{
  "encoder_expert_mlp_ratio": 0.5,
  "encoder_subsampling": 2,
  "encoder_width": 128,
  "encoder_positions": "sincos",
  "fusion_encoder_mlp_ratio": 2,
  "fusion_encoder_bias": "qkv",
  "fusion_encoder_parallel_block": false,
  "fusion_encoder_moe": "top_k",
  "residual_init": "none",
  "lr_schedule": "cosine"
}
Rows from block 7 of the audio encoder, named by matrix and row number. Each number is 500 + 40 x the weight over its row's rms, rounded and kept within 0 to 999. All counts start at 0. Numbers have three digits each. After the name is the row's rms in percent of the matrix's.
# proj: attention output (encoder.blocks.7.attn.proj.weight, 128x128), inputs 0-127
proj.15 102:461475461487532523585530484521444520523534529439487509528482475525480515543390562528536438532474507438461489506516543477474504511508490582524479463491462447540532535541485507473463488470434463518502499503505514511514483410519500455507555471614517407520486492479483484496539443495555468448447528497562445517530448591493475544474496445510491563522420553577568508452506521491556486565523
proj.16 107:538487522475495523510524503528564452543565498465507561450511490487505434501499470502487456511475477494509426485513540480503523547504614472495554452437504522454458508488550473551442517515528486492465487539469563452530537438452496510436460558507518524469565524487581455396539587457407517519535453443526507485546478431488547458465547489479488516434443525481514529443445523539486439458524
proj.17 098:433452467459532516527580493504500511497490533578568541424511447501442482473551493516520550474485500494482527516574480509457540533475422513447532481500471516516547488512470472581479546408537502494516465541502501498533503491523445539537533470526527473539507530456559522463470501420582515438517473525460547495593534558505511471519465506505486484527593519563488546491390529531429509479579
proj.18 103:451488513548477476558480522516551514434540511542528526480442533504577500551531490467461451489509491533468500454444558513448460487464513561424458476532519482399459540434545568418451508565473540560493502527542489431430446452456523502547488474481425519516487571474522462552479507585510508465551512481500550483512469542481556488466495543535586517513511489493465489518437468506531576521521
proj.19 102:531498479463549462497517560485441527513540503483423542457520517494533526464509439531546494432587583463507445553484509574422434520487519427497502527466480485459459538480537481543515468512472495509486491493440517504439480561514459467502528482513569465515410486568520526459437471597482506468536457519433460562508498526457484512478555498495564423525435486471480449428458499461490469474551
proj.20 106:489486539448460514391511423514535521489539500529511578506436443493576533511525515437539496440509512515501499550412478464536457523529507517516457516547484470483542531513473423459514488478607480468515433519513432551501483572462479479535484496469581506495495566492521551503549456522371531469508479530467562569478502484455522492542587496552532493504522475521440482524505487495513464525464
proj.21 104:433549485534512498570532501473448447525545528482485502550515520547483597449593527508506596446439479456522468492539485427500566375548577519441497512482488569434476484500517460552507489508504515477514471546413470496512479421486522508472550503490458455479513520481475556483536493514475569510478530519520475509533478475465524515516473464448536499465504457521506592458541502505585501452468
proj.22 103:461537467552475492490539476515535490458540505462474498539434461487526485473530443536498502481427517499498487557494481441531479531476469489453539529473522469442521553554485459488514509526511528562545520508507511521611442538501444603571561472476524550483457463479590551522438541467495465553427499448516433566511426520494490446503527482549553485482506481550403415456482494505472505558515
proj.23 102:544491452489450488513583500548491429529495526505490469496581480491443549539444457543586487494437477479541514491467531370477508506484479528498542517553471449475470522445540508559520455461494556495517488479558519505482526463605482522462482556475441527535558504470453484528388559487461469502419501501542495474464545504522494455512481524548492538534492529473476531582482464527512585530478
proj.24 103:511516566531509502435498487559525515499585482445475481469464530489590514544500459479435457548472548517487476513504427488380550518541539414524484449491474497486494472479574556490478497479466459501463525562510470497461457530539501525445508448527593477543512476505457512536586544457465531526537542418535563460462537488480521510542510472554465491504533570543583540477447526522494516468523
proj.25 113:486522510568578491496498560482505555478499488535474504535428541457483493507453530479463486472477471563439485517551429491400541466432449507472460486525540431544558475495480562468461498469512531464464529514558528542480442594483471542517456521445455550473486473530549436463491507472553476516533525520463402484520530494488502502547473378502482556502539500437491507530570503511550521507433
proj.26 101:515516480530545454523554574471501580474475507524539490495438469499485483476460463529552536453466439424504528532501478518546513507498455473495493483569542487513507520464542528486547491473430534537515535451529472463519480418486494512483476428510472448530492467501529537558373501483467491532423499440463537548496480506497492450528525486532549420516565507479404461427535516555477506585402
proj.27 093:519514497512460467467507455511523453526548558594467516543480449457514475508549506476546526578536487556459500503452520449494503545432507486493468495542480505573440476443545536502530437516512511535478509470583567530568510583481509469511498485474507540460471522527490435487511503565483549542588526511498514458411518566486500446472505381479546533503519532452508471457517409519544559525450
proj.28 089:443549487537531478455474455453529458465547410548475562532493514542595563497496461455537506490535524560486608548495471431458541502467470464537482457426491529461464445523551493523503502530538533513510469494521483509445433508467516513531570521488484485491510538444422446407431518496423502489468521488475477492450546458485439487487462504451463465474485549491503464480443565547508427494476
proj.29 094:519484520526442476363457493526431520484561551562504483514518555569565551502533519496563553445587499519538540521411495462478446505503515507548507544474503425464432485493452511541472497492501438494476518535480520439536514483483470548559531468547580428522521458510536602435486469498462518485527540443474500517465544486474449544505517451502528497520498525542450502526547516519488477542454
proj.30 116:515537509412484598495484553527552511496451556571492543568537485530509495509536444514515514447462549524537478539452488522540492415508565487545527542535495514520486510547480524484513492467468463545455438452453508501490501478586550465549482543490489541527483531529499486496546557563579510465532551429503460439494520506438519458444485455454526534511469442500545542520600575426548500534506
proj.31 109:514470441507470457486466509541521488488447492528442501517445452523589489476474548520469474544501546498499402510511488456557476538504505464496498448508443502542473470447533531445532492501504454513435410513587498544554551608483486462530450552469520510458538495480535449491526500450512508491518493482556505433464509548548491430540502487488443488402484529456399509458464491498492610530481
proj.32 095:474461474450534522543522574538471490523511566595523429447513541521488485480465514465522538519517441465494469536529459416639507465501468540459574487541455464503501420467450445541519522534476506490486462448469513522515491511460540413515527574501433502470546531517537534530475571484482478487508507485431507523517514567523536480500578527476443463490510441542550488512490452436562466504495
proj.33 103:483501492529532437473556505430514541511467463519520449489550421476465470486503502538466517538495483479477569522550507515506581525532475418546519442551523502499532560554461489402564460482519545605507548486542478516550483456517478570487465535505517526456431455523538537431412450529462510515475433469453526515484441475510456558527489514452494406496448470504514480507515506530487430523447
proj.34 105:564508443469506461448483461517522540509425508449531532526504475510472487489536484507501441496418495528500459484415500478473483495484529539473485476556530450491520509502471487520503533484539503456536441472501494450464590434442485521552516406615573549512583465403484550574473483464528552495431465500517477445490471472509490478486519441462514503417439456499491510500534484566516429453504
proj.35 099:477473479519479460531514462495523522390500503506527512527537629526519522557503459500533487498515562539546444520444543529494532472463479537519482422536548511548520540501532529534523548501487495454563466517422457454515492500498504484437353425476499426510520549493491452553466488485479495571503452524518532482521437464443524525504521581442515446479465529510520495494479488483507439575449
proj.36 098:478429542561501561434498510479515499496532470523509576500471471514454471508459462532469497393570454493444443514485468549474437528446532554570551511578478467536484440487492527516544547462536564495523566465515455464572548499482528529487487532454453576501548568490467480477528528591478578549452469440455548536512459522497494484474528531474532467526505540448512518431472508499460514525517
proj.37 098:518462455500501437482444564536483532505446477457448507455540456499564456539566458450495517434431399522477545460540505480456457502471432543512523537486515514435510503477512530529489556456570512508526532458513511558440521511542507535532449577472470487474466493473446419543411513517464430509487435479519450557510593487499507519554445495485500542480457511527472454502432512547448481525527
proj.38 102:526478520542485476472512469496460488484496503454520484458450453594523533506484510472467498481489507549486506563515478461437505537429500489416473468512520517567535533553489471530471543449480487509493481522422540501466467531440507534543545406505568539507596559541518538491555409508600514432550506522447494432565445518533452482549496455445474505513556527555548438538492517538510481463457
proj.39 098:486508531479499448570520490418536451473473519501540495514465515503497469576511487480492499489484512519530523527518515506633526437507534456535541528476454567559499466529494455462482538432369524417520497485501512543553457467503464491555527522443459504548445491449564518549510474512544471509525463450528471542503445408445501468543448510486488384495498443481472506526494500513437528543521
proj.40 095:483508382476555510529482487575570464511561546473457458531462486547526563460487508469443480511510484579550537468449447542579458416497509528571505497454485564469523514502471533434528540513557448531506516547540495492491545552545533514563500563461521475510436536502578471441540484423525526471450528493550465508488495540533553454481520537477513546467480513486449487553478537506473543463457
proj.41 103:481545467460551475586516545559550477516524458520502461488440469551464476468427477509545511557567513492431504534498513480423485448565486515483447460521534537496449427560478436565482532501389528513488463539527476445505519513507499508522502424474496520615478405494525473468590443482513510504554480488536502425460463506578502511504483483511510508540518538476515460537502459519490569501499
proj.42 094:479422482535485480498473442491467494486530526504520489477420501466442450430606469544508546436483503521557568504515512488557498488460589471583491479481450518493528461547550477505473430453469588490541542540474472507525469522561528505462522531504469440530480500488410524471580550469460569537539473520521521484521521561481470475501499537488514536499490483588532487516491397444506462495434
proj.43 109:532509515520501519483474479488399533536539609510502519506546535534486518601515557537522462462525505510513504550484500540508570556500516524485472509579460488543466513469481561474552465456483518541576574529540486513469528525483468494451512523495503513516504498457550488467529445500472473601467570508460615446499520480500497429464495472515520414618521512479427502477508525520484490419488
proj.44 119:495461499539452500497524493500490455484469471500488581566532463490528584523473489473452498464444485496431492526468531485475417574453552497510483535500504545539527575520481560531557417476566541545505525527561496474476491556512433542474420512484525502458454575456499516452532471506493530501473501474540466539501516497465528561497499498525476481515427511511662581488460494468472423488480
proj.45 099:504474490516582561573472518512520419483472476529402485506541497485419523591543546439573442522555462490456519523509500510483501522489515464511545480487471514495520494482483532514498445476432484513537479474503519515482514449494451484517431482529496561510423550589582461505442458519607497484579490533485534530512458524527533434533493469446490458534420517491432515576480522460480492487528
proj.46 116:463488529497458481467535425559492530517491426522555502525420465561520509551453443451452528526535526480497464469484451516526512584579494512566551492489508473531469499437518446498519502498396531495477473540454443492572532505444500560490557467488484505446491467436540505513443535523458588499545509522546473508507453485528521575526536414439510491538502513493478513486396478450507441522456
proj.47 093:512439459518489512497480487567538509565459542540503498454504476477470447406514509445566548522454469457521518489524491582502537389469405474517455489472539543478545462548565466505493498477522514439505520515466520458456543502479518512525548506449543455516540448466536564495492512430492531537544505538498500483496531547501502549502477567528508431451591614501514545498498449508536561535564
proj.48 102:473470513564524463526452474495518503479448536499544478437514449513513487524530505481496447502435473478514522475540571410442474458457483424523484463465557454433410499466457467499492475500531508509391462475462536503469502457522555558514580445489442494504490456502523574547496529463506537513479466558411509460513496555509508476415538556515499579475495409486546502499465456494566528506459
proj.49 097:462534517517498498438451524424521547486517508475585540438523506512531497473457480490542508528453508454464497486527490480557505531517556506426449510402452436511406466533527486499489498432464498514466549420513467496490411507507569493474510528504522456461548497404435480431467506496565439453464505467496433462443510512498478568471487483519487568512531448525414532444506504511540497567488
proj.50 095:510455504499525487508528562506480481508543483472552433435520431556500449439498519486530517505513524572467459452452503490508454507472454444511551576551519593453444465463493486494595518492529493569520490417505553474513534523568578515545502471479523483466525493485455499492523423550477493501505540417488566517515545568533575474524590542497456480469463515509521459534441514437498484540553
proj.51 092:556539540480508456513496473543513507472525519493471468522501446550477555416524539518520511544420428417542504493452543500406482562577517530479500471534507515473526538483572538598510458520525542512532481480629477428494510532484475524510429420455530504482525480518498537470489504546539541535491520541535498487453440483584487523403472431483490511479541433493496513468543491470498467492519
proj.52 101:456458466504507499440468498543438516482545464525499467506484494502505494522553482498544472493486452535570506580494476524525528478475552500578464551553526519538455511487466598472450452470494572523525442481538542518482547541541527491469514558463465447511467558540551467512473577487498537501552552493527428505496514525489468491458555467508561547582522536570600531485562408512503578563505
proj.53 095:555419515462496454500462504460465481512475490519509433476510484540478559526478477500463554540543519545567515488511504469482489513450488463474551476437473487513477534488528531561441503441445424470575499512489466514496494568444559430443461502531512469522528406449500535506456450425499420459466520488523502533462533481603462522464488458530531523521453433474494415475453549567444455503549
proj.54 091:458494506527511467445470468456468555542554449508550500563402529609406485495526554462568508485471476478557453472495544478480476487467519500466508519486522529424521491504456522452460496565502468473442478528464508522540537430490563584403468460445499472502541518501494520537466467506489514581533487558478521503511489570552533550474474509509526558472582459517564491517484465496559477518443
proj.55 099:468433533555498532470440514524519461506479408499514566439517471504530482476485533502533478501453548491547435476490467490525483455448520521562474459496540515519505505480450491517458509504604472444543478496567391504515557500481460450515481542466450448463510440498517495480550502456516446445462497521525433464493487474466531559454441464471474525575491464509588459435585473492477402541514
proj.56 090:543573418527447455526446522444536496538530524483559496495545565515531532507581543486594464523484500499512531524428515493481490437495468559527539577451567432475528467481452478458496514481563434517503506551549445611527474582468414530501449547481501530509569506511525495500489494522488510493596449516478486496508539509455441488527536501538548518494522446452528503467476523521495552477475
proj.57 088:517523498432523508511556457496526517494459542446479508493487469405453544504527520425483541476548480481517472546489539434451451469564458440490467471554482529509536509444528472504486469467560414476510488476565446499444505527554520519483408549538488491465518428469410542427460443528458441505505447521487462570547500478543564501483470519499482455463500482507478534465477469464477414409487
proj.58 090:491541515510500481449462492510461483501519554472539494481603496443462481493481526592427500523492557481526446473546523498445434539471549494474443512560423462466452569547504499561491548477502533497522492521473472497468476481569488498537521501536528500524499505503526470496538536472514449531493441413525597505413497510454482524463528568519566500531557588479518506520561594533444490512585
proj.59 099:489492500492510487521488464546516498496514438588504510497489500566501462456501506471527480476501572574511497462522475486535527462463484525473497494548524495515549438486451553492445499490524555455516463566480512510477500529474455510600639491466474476459434577557571506557531573446546481519496547455552515443512469520420486413562470504528455569515503493441457499450492544535551473528540
proj.60 097:520399516530535550456492453465538491514524472567414516509537474478481501496477533468476553448560480469464572510538486448543449532528507522512480462504550486579537450451513477540523458446507533513496531569542500466486510492541481519451489537512464403458465521528527496571471460454489561538443501452527443527457452504521538567464512540468436455547517498510520488445423442441447409481468
proj.61 100:509494527481476566504496522548524468470484501560521508507531499542519529446504450498511555541456516496539492473462514465507446465513499479474496445415488460524494464495459533504423441480486441531504459483518498559552498526491432461506523542478553433551406491487582551475507486376495474460456457492476516452540582498441595527498449520503479496476550449500489459562515405553499515523402
proj.62 097:512513497546619471476514563538544481461488436484452566487585474486567466506636430488530536510522531542442488498521506548514435488507433508565530548539570478470488503453457540502468473526538516500505530516449496530424456581467482494475495459455526463565490467524508550481497492493477533540427502437446551506514551511517518488538460503499531465480517481504412479476469474543513538452543
proj.63 096:499484471431451513476440464448479453476473546541505469516615491453533519557408486474458508502453531526553489472495486570447450487470513431548516445532447552530535497526573504552508556472491504481487425511463475519508475485462500475524493462523522505509480396497472477470482422519475509484526466457541465519483458495512469585469409558428437512541515479417561486546475504527459479527550
proj.64 103:505479506505562460552429496475486547456542524487478497510484527565500529443576538518527543465584490607535446467453466535483550457477567549465471594487477497529550446463473444488461555466489487513472506445431494500399465456516540470428484482531587497505549540526539518522514484463453466501524474457559483527484541497416510509476493553516493468554468494479554472459556532522494452497446
proj.65 103:495528607517515427529622450558518521466513427462511488567416524471528507533515484515536465444553503496489475471498434492471449506475474523480480519516529464512407528491472485545541513474536520497464502495514516542457527464442493508494567482509536542491577506464476486458562568527508486520457482413494563482544510486520559532507528566548432449537526497552516530450534579470413469478482
proj.66 095:479519447453508491540539515537503536447494496447525511513529557567476510510516498407452503525503469545527477537493526527523478532495488592561547589504494481453477480554496431468543512612443439558477508472489471468471521523471467463446513528478447548497529431492469586577494539460493521534512429512484545442551503504517546558482479551568544461543467492515494454569556514449527576499499
proj.67 089:460452533524513462461546493542516499496592472497494513493451486553525471481516512542464456548494481511480495537602456498474572542450594417485506555428435535496493509502526461467508508483490497536535448543543499482436457474450553538488481522475554594514562585550506524482512496500530479415481446518439510446542459482510554505472565525505542585568533505508505506504568479557530506454527
proj.68 107:565514501550500478507549519469531511517479618567523492562560499433446519439574540498500547526513529509473505475595481517532520580503554552498492543534520440506505511496532449515514465472527506487541494475504552417479469610556580423493492452530476495460516483492543487453428504525481480520423500512446541561503509533471492476539449476535514514453518433476476502488543444441550526549489
proj.69 094:494523469440482493486531474514521473514491498447458512499609508439520540544481493558416542488561502526522555459483451508404481467560420499481524500513510527568511489481513576490443500492506528580457537569493499479480504459464471627523473462465582500490456500535579465519559534452500572406545467512491476535427522464510495566465502506530488501498454534475480483519460488502526531470453
proj.70 099:570486521479373486517576518514530494488513512446477475477467500566579512494481432551502489570531469484531461410454576493483478430534459502548438416472467473461490453528544477532543490501519483566547513538508552427463519453466474445508489515446543474522569535531485456475561544504488417486578465524544490513520509504485468482456549505498483540477493486471495493578452478504520541531441
proj.71 096:484531478511486582463465473576544467517442548545589533503505490522484528481547571490502488504451565475494471497489476516510450518475504469501451516487467553506459536556570474562480458473523557483469535500510427527573532493456551522498554467498462552479488387453480486506579450490486478417567489514501528457499473471468527552459490411470500536562485454492460399430516488542513461473529
proj.72 105:518523456506527529472504525496478508561509471558543496493470473561509499574518557476512466522487555484541499582483505577558445494507576504536519505530516520477494541431506483511422466461487495535489519534428547553374473538468546498530486499534502500529508496511472471564479469586557476551505521530344457588510479475506508476502528436498471449537541511535496526441539521494460543441520
proj.73 096:528503517536467525551560530481522458535443483470432573532547474536466491483476486475504499525495472529474481394433490554493430505536511435541574438451590531526500475520518475528511553480470431573481540468492486508449482486560443509522483504491474565501459502464475479480515602505504472482489470428474436533502492506458493510537442440460564521502490497485573505455554451576509513586437
proj.74 100:525518495465466471475504510436612531514440473454458510591526541445528539551500447494515522519430483532517528533531498501481530488571497509546573509410517451412489499424529467523531478539494473510477487522525492507504433509481510489482481522479605503436475430531495503450488566447496521501561499611604517499490484414515508497506467475534544491462475494525554525484482484451556537548491
proj.75 104:535524492478511486483528449498543486483474528522497494483505590541485604448464470499478502504524528439454556583510444471512513502460589463449504456508501565526472564622535503505467535530551381477490501517497500482502507558507525487447580439489484443497471502512563478530512514481550504541460442464490557465437448489495493521513498522537455482509576551613465482537513473493443503506523
proj.76 084:517511495481511499526543432543473520478561486487571547463460383468546506487524483548541502522474484427513538543504444547445569487467506520495478417481507486529519569511527468484483563480528521482495572498516462525580453476600498510524515474506498495549520506488490405487501565437543586490512504569513535502527386503496485513501385535526465534498493535528551474493478490568476530542506
proj.77 092:571538446584507502518490528568585487523492459527524443595425547536477546501534539486597535462510576465469470454445540487502498497428480569531484515548485475547488481549492468508552482519443476463496524463487508496469518436476511491485551432635526493517537537477509488530424495535529464510498572485537498487563512594497497541512456551542517459511479540537493520515491485527521490534467
proj.78 106:494513487573514515510441494454517516477494485511472461555543560447541494457515453516552511441464425468602487489447520434480421500479463515488489544506464516519474565529524521548526487530532546501631570457493545510535499448504523518498498493502392523487518528483513502513472457545517464561483539414505446473455446490541545445494581485519467488478562503513550507440510488462522451423444
proj.79 098:517424536477488546525547511532463444586488444470483521543477486470505560488493529517447497527445490528388539556505518443553506549492458452491468458473547436478461499500530492442503489520491462559506460572528583557499547459533548556451428464497502497534550519502521546577493495496488467453501438534464438420513519572468504457560511556505538501450517548423536501543466514480477501483449
proj.80 122:524483485495522506524483474538489541499508523455501470532477519443477492518522535509461558565489561547529472494512508480521544492466529503518544467468513575480486578523566546410423490466455466491524488496454535511543478568527510526563515517530493480562524457501412498524558397513412528471522480521543455492577537517491516463533461461474477518526574468443666467469542536526497468485475
proj.81 090:501506496506554497444562536480553543420529445423400475531469505479526422457493506491537526455491518474462435466514582471474514548494437575476507544488474441521507503533520534421540467528501572492493544549487523505481475542498456486563517544481429508436494505483521476433430439448471481601468443440531505466548532570513508529558467541517504513489584488507465475509494503477511462460497
proj.82 105:500524481526511483434523468516502465497528480465518524480540439521507451411512537534530476490478482451464523581480473509476473569535460511477519508432427451533544496477546430443502497435508466497475570523476486564546413456523522502493490504503479448543545504439451462562438397549542534510504490503556412459536427490464441481454514479521441467472487488502443507440400557521503490518485
proj.83 108:536466525546509561545521476421608507479493425484605506512423508526491458571432472515440478491444502575532540500514502489506539531472565495548466509434493462520488494477470458518453525472484580430435513512479496542508446473509497492446503445480510575458521546500406466516432439485516504494434526521518550543529431454520496519517483532491499516514526500486415479509455511457455471551465
proj.84 105:540467465547487471499522506476454474556482589438491501456465519436493563485436533527472504547528483498565525397483492537567549533545511482522524532452462495502507497571471541449414505497513473471450461547521440526466523507518504539480475516536492446526579428555496490541533574469463519475512539559461553412459474487547452501424515465532471558499450530486494540559408523469509492520528
proj.85 099:470506482516506455477473487544452481509513489447454504492557502525518404448485430468555495542521514517463547519506524474376504434448526547538523489560569419589507484539456494453513435535588460513549441511541539508485557507468470513444499456566472514476549582409492459472470495467488507556542469508504509450519484521473584529493508528414492521498507464503509537544484513528472509443517
proj.86 101:510499542566433502591473441489497477465502483500458509531517498460515534544568483470548491562433500524483502480492428498528558526474498523498465429524524500518528499449544569490578447491478535457491445502537486583487464578511535509562509507443558572514528511506445454528530624514499448438506466577500490462546557495516498513537513475483547493521525507483596490565529485441569523535486
proj.87 097:483536488480506535575513512457502446543553443451477500524483546511531532532498514485492518457446490419490497519522429456519495481480553489565440454561539559449506485505484553455516480486522516488454517498468455494528482587448414454467480510517495494503459561523478474491549439526568493427494500516519519437530577472478545577464491505487507525529541441581484469545461418459520441517374
proj.88 103:452529512565508396494484527494541524509515505521533543531508554428526508531458497515608412547532452512531484547545511579482505531470463564464502499424601428500505532521542473522547504523482436510458477474441510552458527496530549509512498545538544472542502491480468459450469448483432465489502485514482536575505483573520493509541489494518537557597447530489442469536564469545480520500541
proj.89 105:477475547499467559506561485454522477500552557521460486524558496520456532550500429430469586484506531485470452542538497528523483552575495560463547474582467449490501522508544546447451490507510440515510495522459523502435519566515472536510424473495499505486475510507474462530432528500555518500471572525536496497461513555588533401461454396498566514516507506470519590481512470530418492511526
proj.90 093:470469550519454458476586509512467551547571483497498434483419465547528486579463573527442503459500612492532485494526509469490513478483497515484510479445560484538478541496434517446457477505520535458472486480465498526508534542534481455469551565472480536517489483555478564511553506582590520506473539518501433518554511530529460532483544486492514524419448520524445572455476507539524470504610
proj.91 081:443516526516497511499436479481472453459523465471488500479466491502421508496508442505472486531556396518508433565462560540438463448465490445468497517497474563452527521579548490532448539438530508481513543526453465556499514549489483480570561425480450514502460483450499521499481473426513521548495529518518453556483492547535475523502565555468535407595555559488464524490433469465462486504561
proj.92 108:544458468490538473480556582551498516478528457407448539536460513539479493500521413461459468498492527498467509542518492460480502574498543569489471572457579469556498551534478492496462512476553452501492506542476460524448533539476474517515518564429469482481433455510446532488536500459478531565456471491506469561521554606461468520600491566467526555532550561474564533499544523482508488513522
proj.93 106:442424591520542479525455462473534537466526486547464503433495479433569578486542476524419486472469451502512491524502521533451528499557489477521524500489514442467502516502489527473511593537476542458539475477522452506519418487459480460463519496390510439486482540450473507527497554553488497465487521502491517525476529501504542457503451490492451478532445481551602580427555464524504433411488
proj.94 097:571471484550491560525527458527457538506455503477451504518457526436568515425465596494431466531500472498484514493506464574539415515533564523534420491482461472507515498504536467405495451497493470544524480579520521534476449448514509533475512472436535497500507489446467482563516557477533521529536485587498429573473499467572501518452431530495527530490537455501543512537512496450517523399524
proj.95 103:541508495534407552555460568477451508497539481505405454484596532393490533496434487537486509503505538529460499476559467413490483501519508477509515476476540491469502503443500489475430458554526482498488423518508489556576434435529459450494552425527450431516468485541514476457471457498492532468495439467479579515525484489467492552543510471522470544412454476453506489447453523489491506516538
proj.96 091:478512531471462489507480492528452563499474468484497446476509507475415522480484497498517438445547563561603448572475381546528393466516540492512469541520444470493528485508458507531505396511487503488481473523453480486505572430490512511520475475578496499449477461488474506552542502483447508443578538540515524571505485506511522462483579443524527492517467507478416505514449573480535498504454
proj.97 103:535488503487467545552444530524540451523462548471460515580587509470458563525492501472464464548462546499537568496442505463513523588459513499477505483525475518497513476429527503504509470477449463435505485512460517390498511424521493455484472438530412462498496566478530469515510484448508532511543489447560505491448455446482515434510504482533564489464456551530538492548436476516517636506459
proj.98 090:523491440495565511527519423500480503502529517506610511532514524434484506453456568587512484498524500546448508560473460599443474505485469437495475522493470487476441443458501482496473550445537568536472535504542505495510487546495548473534515508466533532554475493527540544503571510537480464464439556538430450596511516471505482458449567511501576449546559483449481494556496477486415476516478
proj.99 095:472533462475520509524530399487495559488550467522482546414553532479534522456434453566454544473517441543489445571522450532574459460491446528501450510469531437489485522533619570508489517455455529575543527474453555534518530513473501517539543549467599479479506460544518496491504440491469481481445449493476509496515490465489549525503537574530478472477479542479476483501527495425442483520445
proj.100 091:483495465465520498528595477510538551507495392489537578512458557511529441467513504549560533504536485509489531483524575508435468491552506584474488490518570437514423482482553540551488512433500549523478537486490468486479537498498534545581418506573471464548463507553494561439500508474497537473490447504458526570469476491503515484560452517585495576482562466491464499474536442447482503524525
proj.101 100:421483513464486547498479448452446532511502538410513485504487500496473536576508538518529435491536457466541466507472526528541555537460388503436530448526498492468571528473540540526514490465536470482491476496550585473392497493473526451505499498566454465483514480545486521473512384493487487515476539472538537505441580531437420512480506461510430488525478608519501510511441492459487509512521
proj.102 094:469522489530476578463490523455532508526455578529463569562556533434529481520506464553475470494509513495451435487481522537472465535553521436517482513561568492456436502498534580413497514494460486532461430536457507474545466461494517494523515450502487531494541503406514462491508547526503586539569533476524520443448444521462537504426510453485537556477475501481553540491391428516523495496542
proj.103 100:509505488494470534528462461492402532505496524476453458500504462522482523432518437522487433488495437504515494529515597504461555549472490494522441530413451516476554511568562512564485540405534473451540456464461475523463485531475486561516433517555472378550461478537444525532502521459459424497445479406517513455512539467466469475467536487483503480461490498508530474515456496482440507519432
proj.104 138:462495511536497492466520486512599440454480515556444472514509488528433451508481552444478466512557487505465464563519491495505582523472533476585478420405484509527512515541488381500470547511548503499516484580496505543405521490497533453524501490469510465500458496523535521466475575497531487477407466503507557488540541534500547489488506527454462410539442462515567426483492549497460486554489
proj.105 111:567459497516464509554531522498507499458488489543450511526496517463503445406508439463523578530560568502526598487534514590505523571492413484491493482462512494598475538472510540469416452416445539503534485545518483478546494522514514524429480494565476495454477481490537501497417445467504487468431504504424497515521482545476475505518408524585507515514459564520509510505476508539531553507516
proj.106 092:565618423532520456501487512461462555523476424504491587513509486465531536518484551485500516486475498480512548527523468495495486499480469502552541521585484475429539516448474529476548469585493499456415416484469466510493492544522498489474503505445476504427508570547459534475513500523432495582528550553464548552443438550498509533483450481509457449561419471444476532501536485527527539530520
proj.107 108:509516533495539559480453501507527467510555537506545468459473575524478450567489459434436571519520493509478472602593463512411546422494443486535475442547455509539474510455521553473466455508458493503490570529437504521511504551483488501515469512531482561444558478468508451490531494461580532487454527591539504598448499512499483513432503535519471472552430505510519523524483569507516523519497
proj.108 087:488471565449488560489542445529460577492421585480517446503475540494482442468485532481443430483500526508548550512520501484444564454473516489556510518535458443549425450487429542474509451441541502521513511450548458533488521461495573546564412444482514468546479510542497466512534485478532512487535515480457535493456541451499490504517519525415594464463542512482515530574442554520538508475461
proj.109 104:448510455438474542507451469520445532538477497519505553506400457507486509485483521462538503450474514597481566503399534511461494515413419479491474505488572544523494543516468509460488505479497459496508494494572473515505497677542531451487418547448574550507522458514472496498489459520547476485446468458466522466468473513502445489529537487494480479515522550506529483507549553501519441484459
proj.110 098:495449451584495488525501447397517513460475504474569516507446464429480426564460488484460458510523474493488494486586533481443527531563533523607514428550429497496501467522435500529489450504518553505540403497546456520492483425465459502563463474514466477505558540458515504492523517481464494485513484541460479487557506422562464500509494508486483540485504520465466542559567421517502493466440
proj.111 099:472549413500508514501540483429495518475532568556547529488443457437499525450474496447444495451504430472440533508498509529494471539509515540543459533508443481500566622421462507474553406510455495430522443503522394527543469454493475525462523531519431490544471514507510515559506541476460511558498542510526489504499521500517501494449435459451525551487493446519512483538510424481509565434500
proj.112 100:492515517446498573535539467518565402478471476520521560458542445525514495555472505484431576526476491514436473450503499413437486522473488476530484498568528527496456471513513465558446522493424538532475488504500505427480573428550513482527505512566512478473509424550543485539507524502488488460505448527547561452537499429429524507496480580456487496516397529499540563501551436473495480463507
proj.113 103:506478498535510517505471462505520535521530499540557583483461535559476515489515513544539551523443482527506512516447505467492474524502539513500485472569484477508473488508597541537546509475502483499511564520564501496410550568496515443468501533541532547533512532431413455566479553435467521508467519598566563502491473490559554524426551560552475450481451472466535506471418501445527524422445
proj.114 096:532535500520530508425483519500553520529542500586493484466450454469500438537474456547472486478439545423524500541440506388479473438428524508526492438451506556508481529511507545510508490467472497480581469550487493489497568491486545497567456500535481553484586458574502489506466519492520508510478504454467584468490430505429541514440484433460492502542593544528513467518450494522489491413535
proj.115 101:522526497512479522491580506544463502438495571477472443532467502515530477459489517460474527529527544514487438512494491521447509566455485540542490501526471413457470531588512492462472541501470508529504443442548469480589526539470488528437595455484532452446564525559539534432484454553492491534503462436533483495553484544496492428480547425526494431521467553433437549503460496410501514486477
proj.116 091:519506422565495523497448478523468559474566453553443480455517520512544501485505471465475537442505461415544475508497489509471520478504451440476532461473510533429522558567471472520496504534400578501470513558470491426413467560458477488462543498504476536584496467525520522480461537541516529485509476563544482439426531475474484508471589524481495443536495445559504555483484518601520491465517
proj.117 091:526489452518515444493520465505501507458509500536553497523503509498479504447559507563455496486468522473576471480521500533542468593505491520482478555515485512500477443502516498499434523539486582482487525472492557515555579532420505507559542561557478519506555525474612521456466558485481530445447466506489572479544515626488555494519446452536479544458534565512423495484470462583504428511496
proj.118 086:525524466473466530453505485578525562526481507532524519527556537486476495526443456522502465473496465523467549463485496519465505561509522453543480479442497548482517527488499518595459519541491564535549464403386571497519460474480508547446518443442496523564457499536503540534445532515466512524503504425427501552447559530492461524508508423489490456528557433480510429428539427499452482485554
proj.119 107:531496516419526562500535485505405494550565433582470506529511460559488572473533558514518491537450517517490519560521515529486481464429499474492447449492438502450482478481477505501449492450508473528485486502456603430518512527504536494473422463569513418494516516429519501495501472504544537565436441505520509490454503553458473460452534500557521471480577530455500532498486597527457551458465